{
  "train_examples": 50862,
  "image_size": 32,
  "crop_scale_min": 1,
  "norm": "batchnorm",
  "stem": "deep",
  "batch_size": 128,
  "lr_schedule": "cosine"
}
Rows from block 13, named by matrix and row number. Each number is 50 + 12 x the weight over the matrix's rms, rounded and kept within 0 to 99. All counts start at 0.
# conv: 3x3 conv (model.blocks.13.conv.weight, 96x96x3x3), inputs 54-59, a 3x3 kernel for each
conv.18:66 51 43 69 61 47 38 48 33 45 45 50 44 60 51 52 40 53 83 41 41 65 56 38 48 55 38 70 38 61 53 36 53 61 32 49 54 67 33 38 40 33 44 43 41 32 58 58 39 73 67 49 63 68
conv.19:56 48 32 75 48 40 36 32 37 50 44 45 46 50 46 54 51 46 48 64 47 57 60 58 44 61 49 34 58 52 38 46 66 28 54 51 45 65 66 26 48 74 52 51 48 61 63 47 71 63 44 37 59 33
conv.20:62 54 59 62 59 41 87 80 67 49 59 43 36 43 39 33 58 42 32 32 49 47 38 54 90 59 57 48 45 38 36 52 54 32 34 59 67 42 47 83 61 68 54 51 50 42 46 51 61 39 45 46 29 40
conv.21:54 55 47 48 66 34 44 45 42 58 53 42 57 47 37 45 52 46 37 68 57 38 64 62 43 74 56 38 39 57 32 50 37 40 58 44 41 51 26 39 62 51 40 56 34 75 44 44 67 48 40 49 50 27
conv.22:66 62 47 53 61 45 71 66 69 55 57 73 50 53 59 57 52 42 52 36 56 32 33 38 42 29 46 58 36 64 31 43 64 51 56 70 60 47 54 67 54 58 72 52 66 47 39 48 37 27 41 55 48 56
conv.23:47 59 58 26 49 52 36 47 61 43 53 40 49 53 51 63 65 65 38 54 37 40 51 41 48 48 38 54 63 76 61 63 52 76 53 58 46 50 57 46 49 49 41 49 52 45 43 54 48 54 54 50 45 45
conv.24:25 37 34 45 44 45 39 62 69 58 53 61 65 58 56 51 60 63 28 47 47 45 50 40 57 47 46 43 48 77 30 51 61 31 41 35 69 55 60 62 57 57 55 66 69 47 51 60 58 45 25 58 54 23
conv.25:57 48 42 42 48 49 47 50 47 38 57 53 53 58 47 52 65 42 65 59 65 54 58 55 67 53 48 62 36 59 59 48 48 48 47 51 20 35 45 39 59 28 56 45 13 59 35 69 51 32 60 53 29 64
conv.26:53 41 32 42 30 43 55 49 52 43 60 46 59 59 55 63 52 49 76 55 66 56 39 51 58 50 53 70 61 55 40 52 72 48 60 46 18 28 54 42 45 47 58 46 52 66 41 47 46 37 42 57 40 49
conv.27:42 56 39 52 41 48 51 59 48 44 50 65 40 56 51 40 56 48 50 46 46 53 78 47 43 52 37 45 38 35 48 57 55 59 34 36 42 34 51 49 51 58 77 72 53 46 38 45 50 36 43 62 26 34
conv.28:44 52 38 65 68 33 75 64 41 57 62 53 60 62 59 70 64 60 39 60 49 43 71 53 54 74 49 52 53 52 38 57 62 60 51 57 64 61 58 69 64 61 67 51 53 48 67 63 57 70 57 56 64 57
conv.29:56 49 44 37 41 46 45 49 51 42 46 59 52 58 65 75 70 74 65 65 60 58 64 54 58 33 36 43 70 66 47 60 70 38 48 61 51 59 53 50 48 45 54 47 40 62 52 51 59 49 47 41 44 31
conv.30:49 51 42 45 56 67 41 63 78 51 59 41 49 44 48 64 53 58 71 55 62 68 73 47 62 53 41 48 35 17 47 45 29 41 32 29 50 59 70 58 59 59 65 49 44 37 53 43 53 54 43 46 40 33
conv.31:56 61 58 55 49 42 51 38 26 27 38 49 31 49 58 25 48 53 43 68 72 52 65 59 34 48 48 55 52 84 43 45 88 45 52 68 53 52 54 66 49 42 74 62 61 49 71 50 32 49 43 34 35 33
conv.32:39 60 43 37 51 41 23 57 59 53 60 46 48 50 57 56 65 56 47 46 41 53 65 70 52 52 79 57 40 33 57 49 29 37 43 50 57 54 53 52 45 43 59 83 62 44 79 57 46 52 45 27 60 46
conv.33:61 42 49 43 34 59 25 39 62 52 50 54 50 59 58 46 38 51 75 63 50 75 70 47 71 63 50 48 45 30 38 39 35 58 45 43 62 67 56 41 48 69 45 44 52 60 67 42 51 51 43 74 68 38
conv.34:50 43 42 53 52 68 58 56 69 44 39 44 43 47 45 46 43 59 55 44 61 61 44 44 64 45 44 58 54 51 59 53 46 43 49 61 38 28 28 34 27 40 33 53 38 63 64 62 42 47 30 19 43 19
conv.35:24 34 40 33 38 32 40 57 36 38 45 56 53 43 49 62 53 41 75 68 55 35 55 42 55 63 64 38 47 56 38 47 42 76 39 47 22 44 69 32 34 40 32 47 49 48 49 58 45 42 52 48 60 54
conv.36:49 41 64 55 53 45 41 51 56 50 55 57 42 38 53 46 41 49 53 68 52 44 61 56 29 40 38 59 52 53 43 36 52 39 41 56 23 40 53 33 35 70 42 36 58 73 42 38 60 48 56 56 43 61
conv.37:42 44 47 47 36 33 54 56 44 67 51 46 56 48 44 49 40 49 76 65 55 65 63 66 52 56 35 51 50 64 70 51 49 46 38 26 47 51 49 40 52 55 45 52 47 42 61 46 54 59 51 58 69 57
conv.38:66 69 38 50 63 52 58 62 60 40 53 75 41 37 57 48 50 63 52 54 62 48 43 68 44 57 67 34 41 63 48 62 55 45 56 68 42 64 07 39 46 09 51 62 27 44 45 41 48 45 48 27 49 52
conv.39:55 40 50 42 65 44 43 41 36 71 62 54 69 62 65 72 71 81 49 29 48 53 48 57 46 28 68 42 45 48 33 34 53 30 48 54 63 68 40 55 59 40 53 47 38 47 59 53 42 57 72 62 58 56
conv.40:47 43 47 40 47 41 65 57 45 60 57 55 39 59 67 30 50 36 49 47 28 42 36 24 61 51 43 31 56 33 57 68 38 58 50 45 72 77 49 71 66 43 48 41 49 59 44 49 61 55 40 58 48 52
conv.41:33 38 48 36 48 54 47 55 61 46 40 54 56 40 58 54 53 62 55 40 38 44 32 19 60 43 32 51 66 65 38 50 66 26 68 64 42 63 58 29 41 51 48 51 60 59 46 40 27 37 54 52 46 47
conv.42:83 80 62 72 65 50 62 67 68 24 58 39 37 68 44 52 63 59 44 43 43 42 40 33 61 50 42 61 55 51 50 43 34 72 51 54 52 50 59 42 40 45 55 50 62 69 47 62 61 28 60 47 39 51
conv.43:39 52 70 40 47 53 50 44 49 50 57 53 52 54 46 55 31 24 58 55 54 75 60 57 62 67 66 46 43 41 45 45 59 31 36 57 66 48 20 64 64 50 72 37 47 30 33 25 45 60 54 50 48 54
conv.44:55 52 50 66 53 29 62 53 24 57 42 58 53 26 24 51 37 34 54 67 42 60 57 61 51 62 70 65 54 62 55 56 66 65 44 39 52 58 77 77 52 74 96 62 64 24 48 63 42 64 71 59 49 54
conv.45:46 36 53 44 58 62 50 51 59 64 49 56 48 45 54 49 52 37 54 57 45 54 45 45 74 42 62 24 44 33 48 49 30 52 48 58 36 35 41 53 57 24 28 35 21 51 35 67 51 45 50 48 43 37
conv.46:17 34 21 31 43 43 36 63 80 35 49 52 41 46 33 35 52 51 33 22 41 47 54 78 52 51 58 61 43 55 46 47 61 36 52 66 32 46 40 46 68 63 44 49 37 43 37 56 54 59 44 49 60 47
conv.47:49 50 31 63 54 41 72 58 41 43 51 49 38 54 44 38 49 25 52 50 67 73 61 93 64 45 69 55 37 68 36 28 50 57 53 72 63 41 56 77 49 53 80 37 39 50 54 46 41 50 58 42 48 58
conv.48:50 61 62 50 50 52 53 76 68 45 40 45 46 47 41 49 36 43 42 32 44 32 32 37 39 53 53 49 46 56 61 54 47 46 46 52 73 55 42 74 59 54 63 49 40 50 37 35 57 56 51 39 29 39
conv.49:46 53 37 61 55 48 39 48 46 66 42 48 57 51 49 36 50 49 34 39 49 66 41 45 64 56 38 51 38 37 56 60 29 47 51 51 67 41 40 69 51 51 61 43 60 44 51 57 36 50 51 30 43 43
conv.50:66 44 40 38 28 61 47 44 46 58 53 40 66 51 42 48 31 45 57 48 66 44 46 53 24 58 39 64 35 49 52 56 58 47 56 33 60 49 65 56 46 59 58 45 61 72 49 45 69 46 45 52 52 41
conv.51:52 41 57 65 54 52 42 49 31 25 38 49 28 43 51 28 37 47 36 48 36 43 53 44 50 50 39 45 43 28 57 53 43 53 49 49 55 56 61 44 48 53 65 59 64 39 39 55 34 36 48 39 40 44
conv.52:62 55 49 40 30 31 49 41 40 71 69 67 78 76 74 92 55 64 27 32 24 39 50 64 65 68 73 45 62 71 51 46 57 42 41 49 70 45 81 79 32 62 75 47 70 44 33 56 59 50 59 64 52 68
conv.53:58 58 58 40 38 38 41 25 31 38 50 59 40 47 52 55 49 50 58 41 54 48 55 43 48 46 48 36 52 28 40 37 37 43 42 35 38 48 52 42 47 52 64 54 54 60 40 67 36 43 44 33 37 53
conv.54:50 44 28 66 55 38 71 60 43 60 77 60 47 65 77 57 71 77 51 63 57 56 58 59 25 33 46 37 57 49 37 68 67 33 31 50 60 75 45 57 43 50 55 42 45 37 32 28 56 53 56 39 37 61
conv.55:37 48 53 47 44 61 44 57 51 42 67 40 38 63 40 39 66 52 59 48 79 54 41 53 45 22 42 38 31 76 45 44 80 39 40 43 49 60 37 46 56 39 45 66 46 57 51 66 59 62 48 56 61 48
conv.56:45 34 55 51 53 58 48 43 48 63 52 57 62 48 49 60 52 51 37 53 61 34 48 42 44 50 46 50 53 51 46 63 42 48 55 50 67 62 55 59 68 64 46 59 66 48 66 96 56 46 70 47 41 71
conv.57:28 30 38 48 52 69 44 50 62 63 59 43 59 57 36 60 45 29 38 44 37 49 51 60 70 62 69 29 36 43 39 55 46 48 66 53 48 40 43 35 47 46 47 47 42 38 58 43 51 59 50 45 74 53
conv.58:35 34 32 52 55 41 52 53 48 41 42 70 50 55 43 60 40 36 29 51 62 55 59 63 40 47 54 48 36 45 48 52 56 59 76 63 34 41 61 47 53 57 52 39 34 69 45 38 62 60 62 69 59 64
conv.59:39 27 32 60 53 57 44 48 46 60 58 58 73 64 68 56 47 53 60 52 42 65 53 55 59 81 55 37 25 35 44 44 52 45 53 63 79 55 23 73 72 28 57 63 51 46 44 26 58 56 22 60 50 50
conv.60:23 33 65 49 57 69 45 53 74 38 38 31 52 39 46 45 40 39 51 44 46 59 42 36 75 66 61 25 44 62 41 42 45 57 47 45 42 54 72 33 41 36 42 59 69 60 54 57 50 49 60 50 35 39
conv.61:53 56 57 50 61 58 58 46 53 43 39 43 40 47 58 42 53 58 37 25 35 59 55 56 58 60 37 53 42 43 44 41 45 50 49 51 33 50 49 33 42 39 32 66 37 48 59 53 50 35 33 44 32 28
conv.62:28 45 39 38 65 44 34 69 57 39 50 46 38 48 49 54 61 48 57 51 50 71 53 39 57 47 29 28 32 59 50 34 54 54 49 48 56 71 43 52 68 52 49 60 52 36 39 61 38 48 64 52 47 56
conv.63:58 43 53 49 47 44 50 41 53 65 31 46 50 34 45 59 35 36 33 45 30 34 34 55 49 34 55 44 49 38 61 48 61 41 57 59 47 63 48 69 54 54 51 61 36 39 76 60 50 56 36 42 53 30
conv.64:44 45 41 50 69 47 39 64 47 46 44 37 50 41 42 59 48 41 55 48 51 66 65 40 41 44 41 57 57 44 42 55 28 38 54 51 54 49 49 38 42 46 45 35 33 67 52 61 73 56 62 68 48 71
conv.65:58 59 45 62 60 49 57 57 42 51 52 40 35 55 42 36 65 41 53 37 55 67 54 64 55 50 50 57 54 67 55 48 49 49 50 48 44 55 49 46 56 48 44 58 45 39 69 31 47 58 34 43 52 22
conv.66:37 36 53 53 48 56 32 41 49 56 47 42 70 56 47 58 46 53 39 58 36 63 42 67 60 73 60 48 55 43 52 24 40 42 36 54 66 48 65 48 54 73 72 72 84 53 57 46 63 40 34 23 49 34
conv.67:63 43 43 54 54 53 32 36 50 44 52 58 48 55 66 61 50 68 45 75 32 43 61 45 33 40 42 49 67 67 43 59 77 57 73 79 23 10 22 34 25 33 53 50 46 60 51 57 56 52 47 52 41 45
conv.68:70 61 35 68 48 29 72 59 59 52 42 32 51 41 37 44 36 40 49 36 47 47 37 58 61 47 62 59 48 56 54 38 44 57 52 59 61 62 55 34 51 42 43 45 60 36 27 40 60 48 38 64 48 48
conv.69:41 54 60 48 59 65 49 56 54 34 44 45 44 45 58 36 43 51 25 41 39 60 48 46 48 68 51 43 70 53 62 64 49 55 67 48 44 46 63 82 70 73 52 43 45 41 40 42 43 35 49 72 63 64
conv.70:22 26 48 41 35 58 59 54 67 59 48 69 51 59 53 60 37 65 62 54 58 60 52 44 50 68 55 30 28 40 44 40 48 49 57 68 63 60 34 66 61 42 62 68 33 61 57 59 35 59 65 47 55 56
conv.71:34 46 35 37 53 48 48 58 40 40 52 51 51 62 51 37 54 35 45 54 57 45 59 49 57 53 59 59 68 72 53 59 33 80 38 19 40 44 42 51 62 37 56 69 56 37 50 44 41 43 37 50 56 42
conv.72:50 64 48 58 57 32 50 52 42 82 81 42 60 54 35 58 40 29 64 66 82 71 57 67 57 57 57 41 39 51 54 57 47 52 49 44 43 49 49 53 53 41 22 37 52 86 53 45 67 36 28 73 46 29
conv.73:49 53 53 51 40 33 49 47 39 47 48 56 46 54 64 52 47 49 48 51 52 69 57 56 51 55 55 55 65 59 58 57 61 50 40 36 45 58 58 49 54 57 52 47 44 33 59 58 44 62 59 43 44 54
conv.74:28 67 45 40 79 53 37 66 29 57 54 47 54 47 52 49 26 50 48 55 67 31 50 64 51 50 55 48 55 39 47 54 46 50 40 52 55 48 45 46 52 50 68 50 59 56 31 57 59 26 56 50 40 46
conv.75:36 47 27 50 57 32 37 42 35 34 49 42 65 66 57 75 77 61 48 62 53 45 56 49 14 44 53 43 50 42 46 50 65 39 42 54 37 61 74 34 32 70 52 37 54 77 58 54 36 45 48 44 57 62
conv.76:43 30 53 67 37 51 64 42 51 48 46 63 52 56 64 66 56 67 46 24 34 54 53 35 59 50 43 61 57 63 53 62 58 32 47 43 74 32 53 66 51 63 54 44 64 47 30 52 47 36 46 62 49 64