python train.py --arch="dncnn" --image_size=32 --batch_size=128 --warmup_steps=2700
Rows from block 11, named by matrix and row number. Each number is 128 + 32 x the weight over its row's rms, rounded and kept within 0 to 255. All counts start at 0. Numbers have three digits each. After the name is the row's rms in percent of the matrix's.
# conv: 3x3 conv (model.blocks.11.conv.weight, 96x96x3x3), inputs 88-95, a 3x3 kernel for each
conv.0 100:133125120122149129174178119188174171112071117175154147095154179161146118102163166086156138137116125143137146154143142139091135148093130164094120176133133045065127148091112226148115094129198141130140140161157129142164
conv.1 098:097102156140191134111162112144117117149138162175174184182150078110130095136142086158186133087118042131145090135104130085094173089101129020094117104166184099097161158140114142135146077067118097099143102076162158142204
conv.2 103:151174128119109112114102087145152180139161202139184223107098151114097146186075125110106131122131124105110113089111085111135157154147146217143149196118106190099091117108114149097086174171187131153140146123165104120153
conv.3 098:194173077156103151134147142166141158107118149065115163094143172088121122062181111156074109146091147168078149116105178105071138069103144108077079060059095128086190137081168143079124111143134154126129140109092152205078
conv.4 098:178114072132101084111107080178151171165137125124124141145128111153096123137141129137126124142109131148122124191135122188124107192125107184203150154112127164129136182108149227119154192104127104133116145137074103142110
conv.5 098:118133078154159105078115150079070066127105080161146131101123107093081115119105104107132154149113132118100109160108146129086147143067130125069018151082069119097110124156210083121159070090098090083050126173109140129124
conv.6 114:136159182140175212178181241139146098140121080107107071132138113130113116104113097079118138061095098054081096191111091175125110161122099124136142132140126148165172066092076090110116111127097064033092081040083091085105
conv.7 099:088118099166115083104143098189144131160162105115088089160117084144147107149114136168136116148091078129092064101069162111157142118179135176153157147131104124119131064070084097138158085168097077100130126127098139098116
conv.8 097:144185138138174089127143158175136133134076124091086142131144094143125095126169110083103119099116110090114111148107079140061056154110080134168208078132156123142150132148078095146062173138142125130189118092162107088227
conv.9 094:112116089172163115142183112067073089101139106161100075100163107105144111124156107075068076173121117176107108108149113141144108097130091139137103119187182083081184058130172133157138190218135239122097107052110129068085
conv.10 103:157132101140144132126113091128123136112168123140109122103096130092097109128140118150117135090088096094099060154144092174157089144167082098099125100159181117127133040032132101113169144151160152137105142121107165115102
conv.11 103:103083195052151137173124094148116104063092156183208156156154107171151098137106065128136204104142181092134181091104070161148103101128052086133132077106190087110088141158120178100045219114087099091086140084163132155148
conv.12 100:094137124119141132119162211061039036184173157185140167092123202152118141117100115118108082129113115191125123133154114089130117090126124176154115153096067108091109087119142079112155061093121193171136152153190172124148
conv.13 103:168074103106110146119116116054079120085115087066109124122118124175136124157129106131135148108119115084058085145080105133113117146170105122136185113155150074098128112108107154130143110126099104159198093104107119133112
conv.14 103:201181105181148196182198164133133173085089166146109144118120107140106133089114171090120094096118118119101108105117137139125101130130145160205157083145167104150143246142143195113092115099114118169176161121122148178143
conv.15 098:161244148105135167084156124130100111123141084102132103108171134102097102064118134158138151058119102137110131092112182128123146166111148061102134124178105097177156096150162082087086095149101096142136151055122134062102
conv.16 095:118096081146172116092106100157112127189156137132113082212197163120118116085087181112114173066131105122183174121088119151139184123109194146125118131087109157160155107117127087125122066103143141116104134166106182151145
conv.17 102:121112106144129116175206117129114115149149137027083122097104138099112151172135161118118122111098099136101108153137106116112092167133112178172177162150134105081093099111130138106098109064108117105105115136081116111128
conv.18 101:167173083101118103180193139104133168121115191112073168154121099138142058093112131099066057108099091100133118103100136129137143129147147065133137113106135071162134077134183077105134089144236089085130121125100083129161
conv.19 102:175144150188113140141141138198152124101164109174166167113073160116118126126090125083114125115170163179211210107131127092134122155158137144173169139123143109088138113109165111142162083139148120093120167206127118122103
conv.20 099:088113159119178155109106104178158147138116131163131172148142176103172170137190153066096129105099138130119139137161129111152121105143109187099131147113102160110117221133160176161122128138114162110109173192145161138144
conv.21 098:131158108179157115168134136119124128129083125159161168120126105095143117183123120145121096193164102166125089076139164110156135110103132139090143100129102163115094122114102140146123221122103157168121137095161098109142
conv.22 094:123178087103158099091122079081059002117072108166129137118169125167161153125093112129127125137181151160156137146065130143112167091100221132086127123101125133130099170109151094070091120085190115093090128101111148124162
conv.23 104:108178129094116166092129105094097123108102098072116086193134119170151097106121131112176154116100115116112129110115171112158126162163142110131107153128181149145153185187141145123128068138093058082146115107102104153155
conv.24 099:116174138096095143107127151128119126104139079152118102069093134110148145137123130111131121143158165088131113064077155085085161091108126200146090173084067125138113064081111082107128174101129124134051158175087200206159
conv.25 096:111099130173094148169149167116196123137155154086122135188165162196163156163152190114119120114109147084106118137132127110136112144147112136111143148136133141130123150227095147166046129156130195169125127181137148165155
conv.26 103:123136085138110139149111117131115161136143126124149111105095134186135142185161095138141117136161132163079095131144164135122137092142133121091095175143171144122207092132173160143175141155137148115084091075077045134123
conv.27 095:131127064105130119132149159196119131146088102171098113118152118131149164145117161178164164134131188177155152186106148129113147108114123154105121122059097058068070109165176166163151147161123144132158163169187091149129
conv.28 099:142115158093101162133115110091178136112152141119089061142117129178118147133107111161132129197170178150157162092097126120120111069069147053044073150127135137118080110152136140154092129132126082098110132174078066115076
conv.29 099:193111103187144142104118048149195150096146137097104132086175117111125123122145122146165168127104131133120121085152158138138193139159169096092055114161138092149175090125153146153137139101138112114164127171169145092179
conv.30 105:204211096143183085166159101091142155061120150097140164097156090115180149114154067094067113145092151148096155084146141075187120122217120091111173086145143088155128062105095128130163151105165087147096113182156084112114
conv.31 107:173126130140131122139138129068082071169181204140147175155173134166128095151107071120110108098149143107143124134185163111138186095142174069094041160114113167129083140167197128127115146167131075122077082148127096105094
conv.32 105:176127094157118165103112119092123159111158188145191255146150105124118110120137100119115124109137113108118108141123123133125148135135137166186234152098156086119104082154149109123169184161188144161141097085136083103127
conv.33 101:101070079156127065116124078129132153138166153214233185129118141105160138114133173116141142101113132068097152146125138151156098134133134130112102131187181140198152062141205081107191116128096060134168112118126122168157
conv.34 102:152195118089141097116105123156157158114025028114170101153097087142127090111108129170103115107093067086097092095123102094094094096091118107148122138195203191182181170108148135104175145104139112132108170087143173112111
conv.35 100:071154142154186194093145118164138128058158121088085118101111188108110134102128126134157124148132142140110112108133155088147153107135111113182137114136121075123194089058116134061124130155100198131142157138103131118141
conv.36 097:095177166138075102162102131128106137080126105057044074131092146130096164122096139181171160122139118148114109124138163115180149098130127097089106085191173131242188089121131138131116047170119098064141123123107119137114
conv.37 099:137110126083153195157111126103089143115049092124131169072104146150127118121152136143125121152133162136134114083136095143157195115156113146146167147135142108141126186138097141150101133140145226157157155107098135067074
conv.38 101:161142131161169163136130150119097045200156097152138107051142190073138186140145170123126151110121121145135102130112102136095102151146103110107161171219187135169075069128148112132125159110087093108100124140118134139143
conv.39 114:133105121156112116130119134129093130145124143122140199136148103171127117120110067152158154126134123103132103148136118101132111121083124215151085166119107137130134094090080119110135071098142147106071113122140092114143
conv.40 104:143082125138118146139145129141147086073089097086090090071119120104105132120151152115071053119089088097106084122100068169123104160140117154109115140084154117113161093166188127164169124183142205115089172087040179104096
conv.41 096:189125106149120134162142112122096037178142110160135093115148230136107149138137133127169173137131116111140123142105116104114108157136081148140137122141135113152127105084066153119080166098092126167114124121140128160126
conv.42 099:086108150095135118092099120114129114134165165158159172137123169088100197139108163156109131149129147180130172127153120146170143145159099157116148153130156195171172158169092140110086173106147127103111153170170179156203
conv.43 087:136124098171146163132151117191175145144168133129151123098160121078161136105154138139096124135127155113063135132120120119093174112107186156104135133131135186108101128078141115127123096066142147118122162121135122131108
conv.44 100:112110132136125096133105132104105068101141150135177183202151147116121155183151160123061163102087154103104119146157151102114125108087147166116149125116154169101144203159189107080081134144128155089127173146116184159135
conv.45 095:139142096179116144078122107089115101113119120124145127133088099115124097187081160074117075141113129132122088094126168129171147136096138162129142127122133151088129061148142079085097041117101099122107082127110097115145
conv.46 098:160162102117163107152163169147118094120115142094100097094139102115169147136194153166133133137114118159168096128112159144123190114119138129093125138115135127141135188149199120094162154085112116169144194152152158087072
conv.47 093:142162103104171131114154113149155190080064177102045111130173159120116126116094099174108150134131117149136166114157155118150108138187143107122159103100121126125141128120133167146133103090121134111085225104093144091044
conv.48 098:105101108115135151073118136128105090172132059153160104117111158082131142133130144112113132100121141078127160097091091137129126106135128144169122164132080190172070134171113195147058246204044162139131156119091100099083
conv.49 094:133135177191120140082091151140146148095134164129104160125108153107120189087115151134113132139112107138186160129149141119149115124143154084106108095113101132154168138140087103103101100126072125181097121221121100151127
conv.50 102:097185123131212129132154119144119069147125133147104108122148115087179100110170132122123080110102124103123132140118109157134074132114075174093098127173140123126111108114123078111155081127132078125133146180150116171194
conv.51 101:166103176172180159154137142083091094118099092118045048059109130097178158135138149105126065108133113101137102133142129106105153094195112091151110109115124083113148106072089107150128154165122163230163089155135090139117
conv.52 103:156072164081116146122115144115066098208171165182131088128127115089110096083099091068104102104110124123142089168148156110104130106090125083091161086109165059049137134150141085147134135145143163164114177123110198137132
conv.53 094:155118115126165148145146175110140094031103064045077045111088155132123122123116103105140136165117067128127121072084122120118142141101133156168148142154140175154151108115156091104139102135097169126143099107115097113079
conv.54 101:163152119123170110121093114127129100147140137158105101125175138137111151125102133136169195124144129135094123093067112098052132100117108169143177132132156197210157126128186085116163130122190255172156174132162159126118
conv.55 095:109156126135116064094099129144093128156135133148151140208136093153128112119070091126125140126130115103107116118171091158191125098164101122131147100150164148121135174112152176133156124088112117138138112140135150144123
conv.56 100:142135143125142136153157132142136161160113159135035067127166138069169106151155096108100101115136110111120131094138120129125117140140122204191097099145090163151150147135144126140151087141216208190156131094182162118124
conv.57 095:121099158104109171150102114118137084144086106141140115117121120120160123082104147101127095101121112076144096098151097124151109108130119153137190082112169082101160085096068158168159108143166111152126093150124140150143
conv.58 097:103161122180141143165180072162127114146089099161101129144111128077101150099113158085150086089167111110142102092168110083186088080162099113115083092112067127175150180130096131107147102103141112148141177148157142149133
conv.59 098:130130129133086206125127179121099110106140113132161149167170121155132121153085116175163127160118112141141132084152139096114085078092083061144082082131091115085098135225117139147054125176092100169186099085102133176134
conv.60 099:099106187073088092122156131107145098091135108087184132047138105132158109074115124134110106121112111105097106124099204139090169095048128081153157064099136162128118114196165113171106115145131206213162117171073209185140
conv.61 109:150139151157130090126126105149137123130159139121123111152145136122108130160147134120129140124138111123088104112141116120118101113110108152104125134119097123074097158144149162122137153088085194165161173165157172151121
conv.62 103:126163090170150126129129151090124147147099080145094127104098094099139138174100154133113150159155188118101154157120138146140162142151139077093074112147164066101144128160133182168159193177149122109140052154123172103112
conv.63 108:158150113181076083122100118094102127181169147155150170124114130106153137108105108111125115091111099073139111075118107121134134115095112154180171104143127097113142082108164090108158129134127127168133121122148089103117
conv.64 099:201129080134135087140132150109212141121094101123188169093100128100106126175131158125119120159090081103112122124149109173144093124122131135133126154125159198132189147156103097135183135126195111149154107101087109165150
conv.65 104:104164126127130118062129130120108137129091100087141127129129121077112115124147158141174171157189180151152150119137131116161184105083124113088061127110095121155144122108108076105149119117182139113118130155094160144168
conv.66 100:113129102130167130116098122117093154116136167078071096141131112166126124150076087074127079101145112092121096139143169118097141083105127107075110144185170115151099077157139116154133117156187121114126128114145105108103
conv.67 097:108123095133124113152133109103136157104096142093088068144116142118122139128125121143167147135115106182129117096144127144211166106140138102123134159085103167137124119107098123177117176222141198165113102084131086137134
conv.68 096:107147089156138101137126142171088130196148123155117106115176150111107149116095115120158126096110113123123093133087158121064116161108108138155064167110130153126140072076093114086185139108139096127142128106106154156097
conv.69 100:187180122110097101165121154133095096083112114150129085223187205164131127187136078157120131180106127168110119132078084117099163153123143181129126175070039110139151149112129144080182175143184160178175131136134141148139
conv.70 104:046135168169181163119170134092103158094073151111101167141122084131171123163131112062149089069161089074185074092113077103112091121106116119105143124136128171151147216127128191149155061091149128157125145164119167107114
conv.71 096:087123122104155166150159126107158116128100132142153158096062072136131109104164139085138179124189166120136132132133120119110161080123150111148123072118099106154151164126128123142120087142160122138121110125101121117121
conv.72 104:135197156122130146152206150107145173148113094130124069095079161131125128147130154091150110130134087142149126135114102140113107140125128139148153090117115107120079103109117127147145108120122151115104084133129096106155
conv.73 100:137120123135131082136100107077148144184195109151194199166169193068143149087118116117111145109104120101090104098138116096137134123112126135166078129163117151106146043092079010118091081133099185138099133106101114167094
conv.74 103:137123167118129183101065120179181146088133124108193173080108084103103049119150091116079116105073101134090100120103181125118134163118123169116112146126116134156043118167140100177145061143156092145135073137134079136101
conv.75 100:136163137052107111154136171116116148163084113155121081145131151255140160164119145120111169065108132114112153134107150170119155179107147153180157086084156152098138142120100171131143151101126082129121159130147117107120
conv.76 098:127142157088091140115106148105131121124101124111120094229163178184135109075124152129127140137132136126146144081141137099121082139107085110126104158133098123132160210146139178104094100064130067090124115101144147147162
conv.77 101:123113143142163126145124125132105141138104167133117188200139103191130121221144114068114119097091123094147112088155108116082075125095134087122114150118110194157131144193122100146122045112120147132144112120133098128167
conv.78 096:096099153120151081076092104123156118101135151146174143143118081108093108127198148139136114125152147107127123128058101144042110082063156178182219159140105142132058149109075103097102125123185119180111161160125162145149
conv.79 099:114140097103159131103125099100146189139091149110114099117090113134090146123075131160103124085130124146089106122089157103134151133122144099117139172155197157205103193124172224142211209099151162155164121130155107146129
conv.80 099:077172153090131134120134131134100068118097070096082045139099126107146120148184189096106157137110156120117173092118138091117112091134156124097110183194084174130060088106110157171099129158086152066154163135189147082159
conv.81 099:199108064086083105080131078106169189154173149178146146106156106197150171159145131123133092132121101106095087161129074155109117131086082193145139182128136057100155146098171189132225141138169173035113132102132154114146
conv.82 095:178100101089126134135135110122109113076104071090075051093131117133118121124144151165094079173136152150109112100125091095094104140121140171133133116087130131156181201206112174206113132123076133132129087090152120111092
conv.83 100:109154101120178071146134099163149131191164152181164125127109147073094136080130168101116120109134113132165139120131102072162163086162135112135139154138149124188137101035063146144101132169108146108152106131174163143181
conv.84 095:150153157118097141141113168142120156181125078112072096100098089094129117125100126162180150145184144151153120097077051102101099102094061158132105213165121187187143104121151047193156106163125155187207198129182200146165
conv.85 098:108201173114173141123158135051120175158176129132127121167101142174116120143130082093125120098169160131112168142128144140125140096128159027122080128117062202188128125118139081100139117128097123121127115101137045054128
conv.86 101:043162075107126084078118045122113163095096139096158162107117172109161162071114129130109114125110125103116118166175115193156080126148127128128157113111097067129082150115129155134122052120109154125147171160146124133170
conv.87 100:164143211158141148150157159145126205131074072080026099155049186162101204173106203085074073126089074086107055132116120111111119102081108150164130138105124173174188131185121108181113076081076092123099107147116149130118
conv.88 098:144190164127130131087101126103080066125101108178114145087150156161142103131096063147181093116117160108123116050218117056210109045175103120117104079107096131128080094154104061089130120142147120086122156123097112119173
conv.89 104:116107104156151132099096121136104132120172162154122085158142104115136131175155176123124118139145120129126121115135061108127063115174108122098136145165131120162140156148129146157189139119096127097136152160159184134151
conv.90 098:136200101157201137171165150147166160157075107144143181113168149087151101112150162121082086149112117100091065123135099166121062134132090148127084127131053164140132140159092104159061108096091188173126132118109169103128
conv.91 109:136138144158135090129094080129132193077094155069104134112108150082109143117121158097121123143126088127151173102148133084129135100137095059142157100166126088112103073144114077112172110095162142169113130146123166154119
conv.92 104:148146106095128083081117098078072094135130205111164249134143154154142113187125104146169155108150123216225160081102134115119148114160141091103064161166115139151121146118170137154198178128141065063086124124127104124124
conv.93 100:142115168161123109153131136113129177135159146145141097143105152110126094175120123174199148097163126139161105188177154123172133095108084097096165117108230113117209102084129193122136177101088096147104126150129132134150
conv.94 094:102177074151140146154211188175058101139143141190151172123142188150148081151171113123229176089171178098150132077087116151119124168148128163179121123120123043120114101098193083127124095212118125122201124119118111099144
conv.95 101:164101166154102172154127144158145129160104079138113158136150120150144126091134134133136098138107109140098099113108116115137125105145113133089057120119131121097123109128142086138165066075143147161150176193096154120139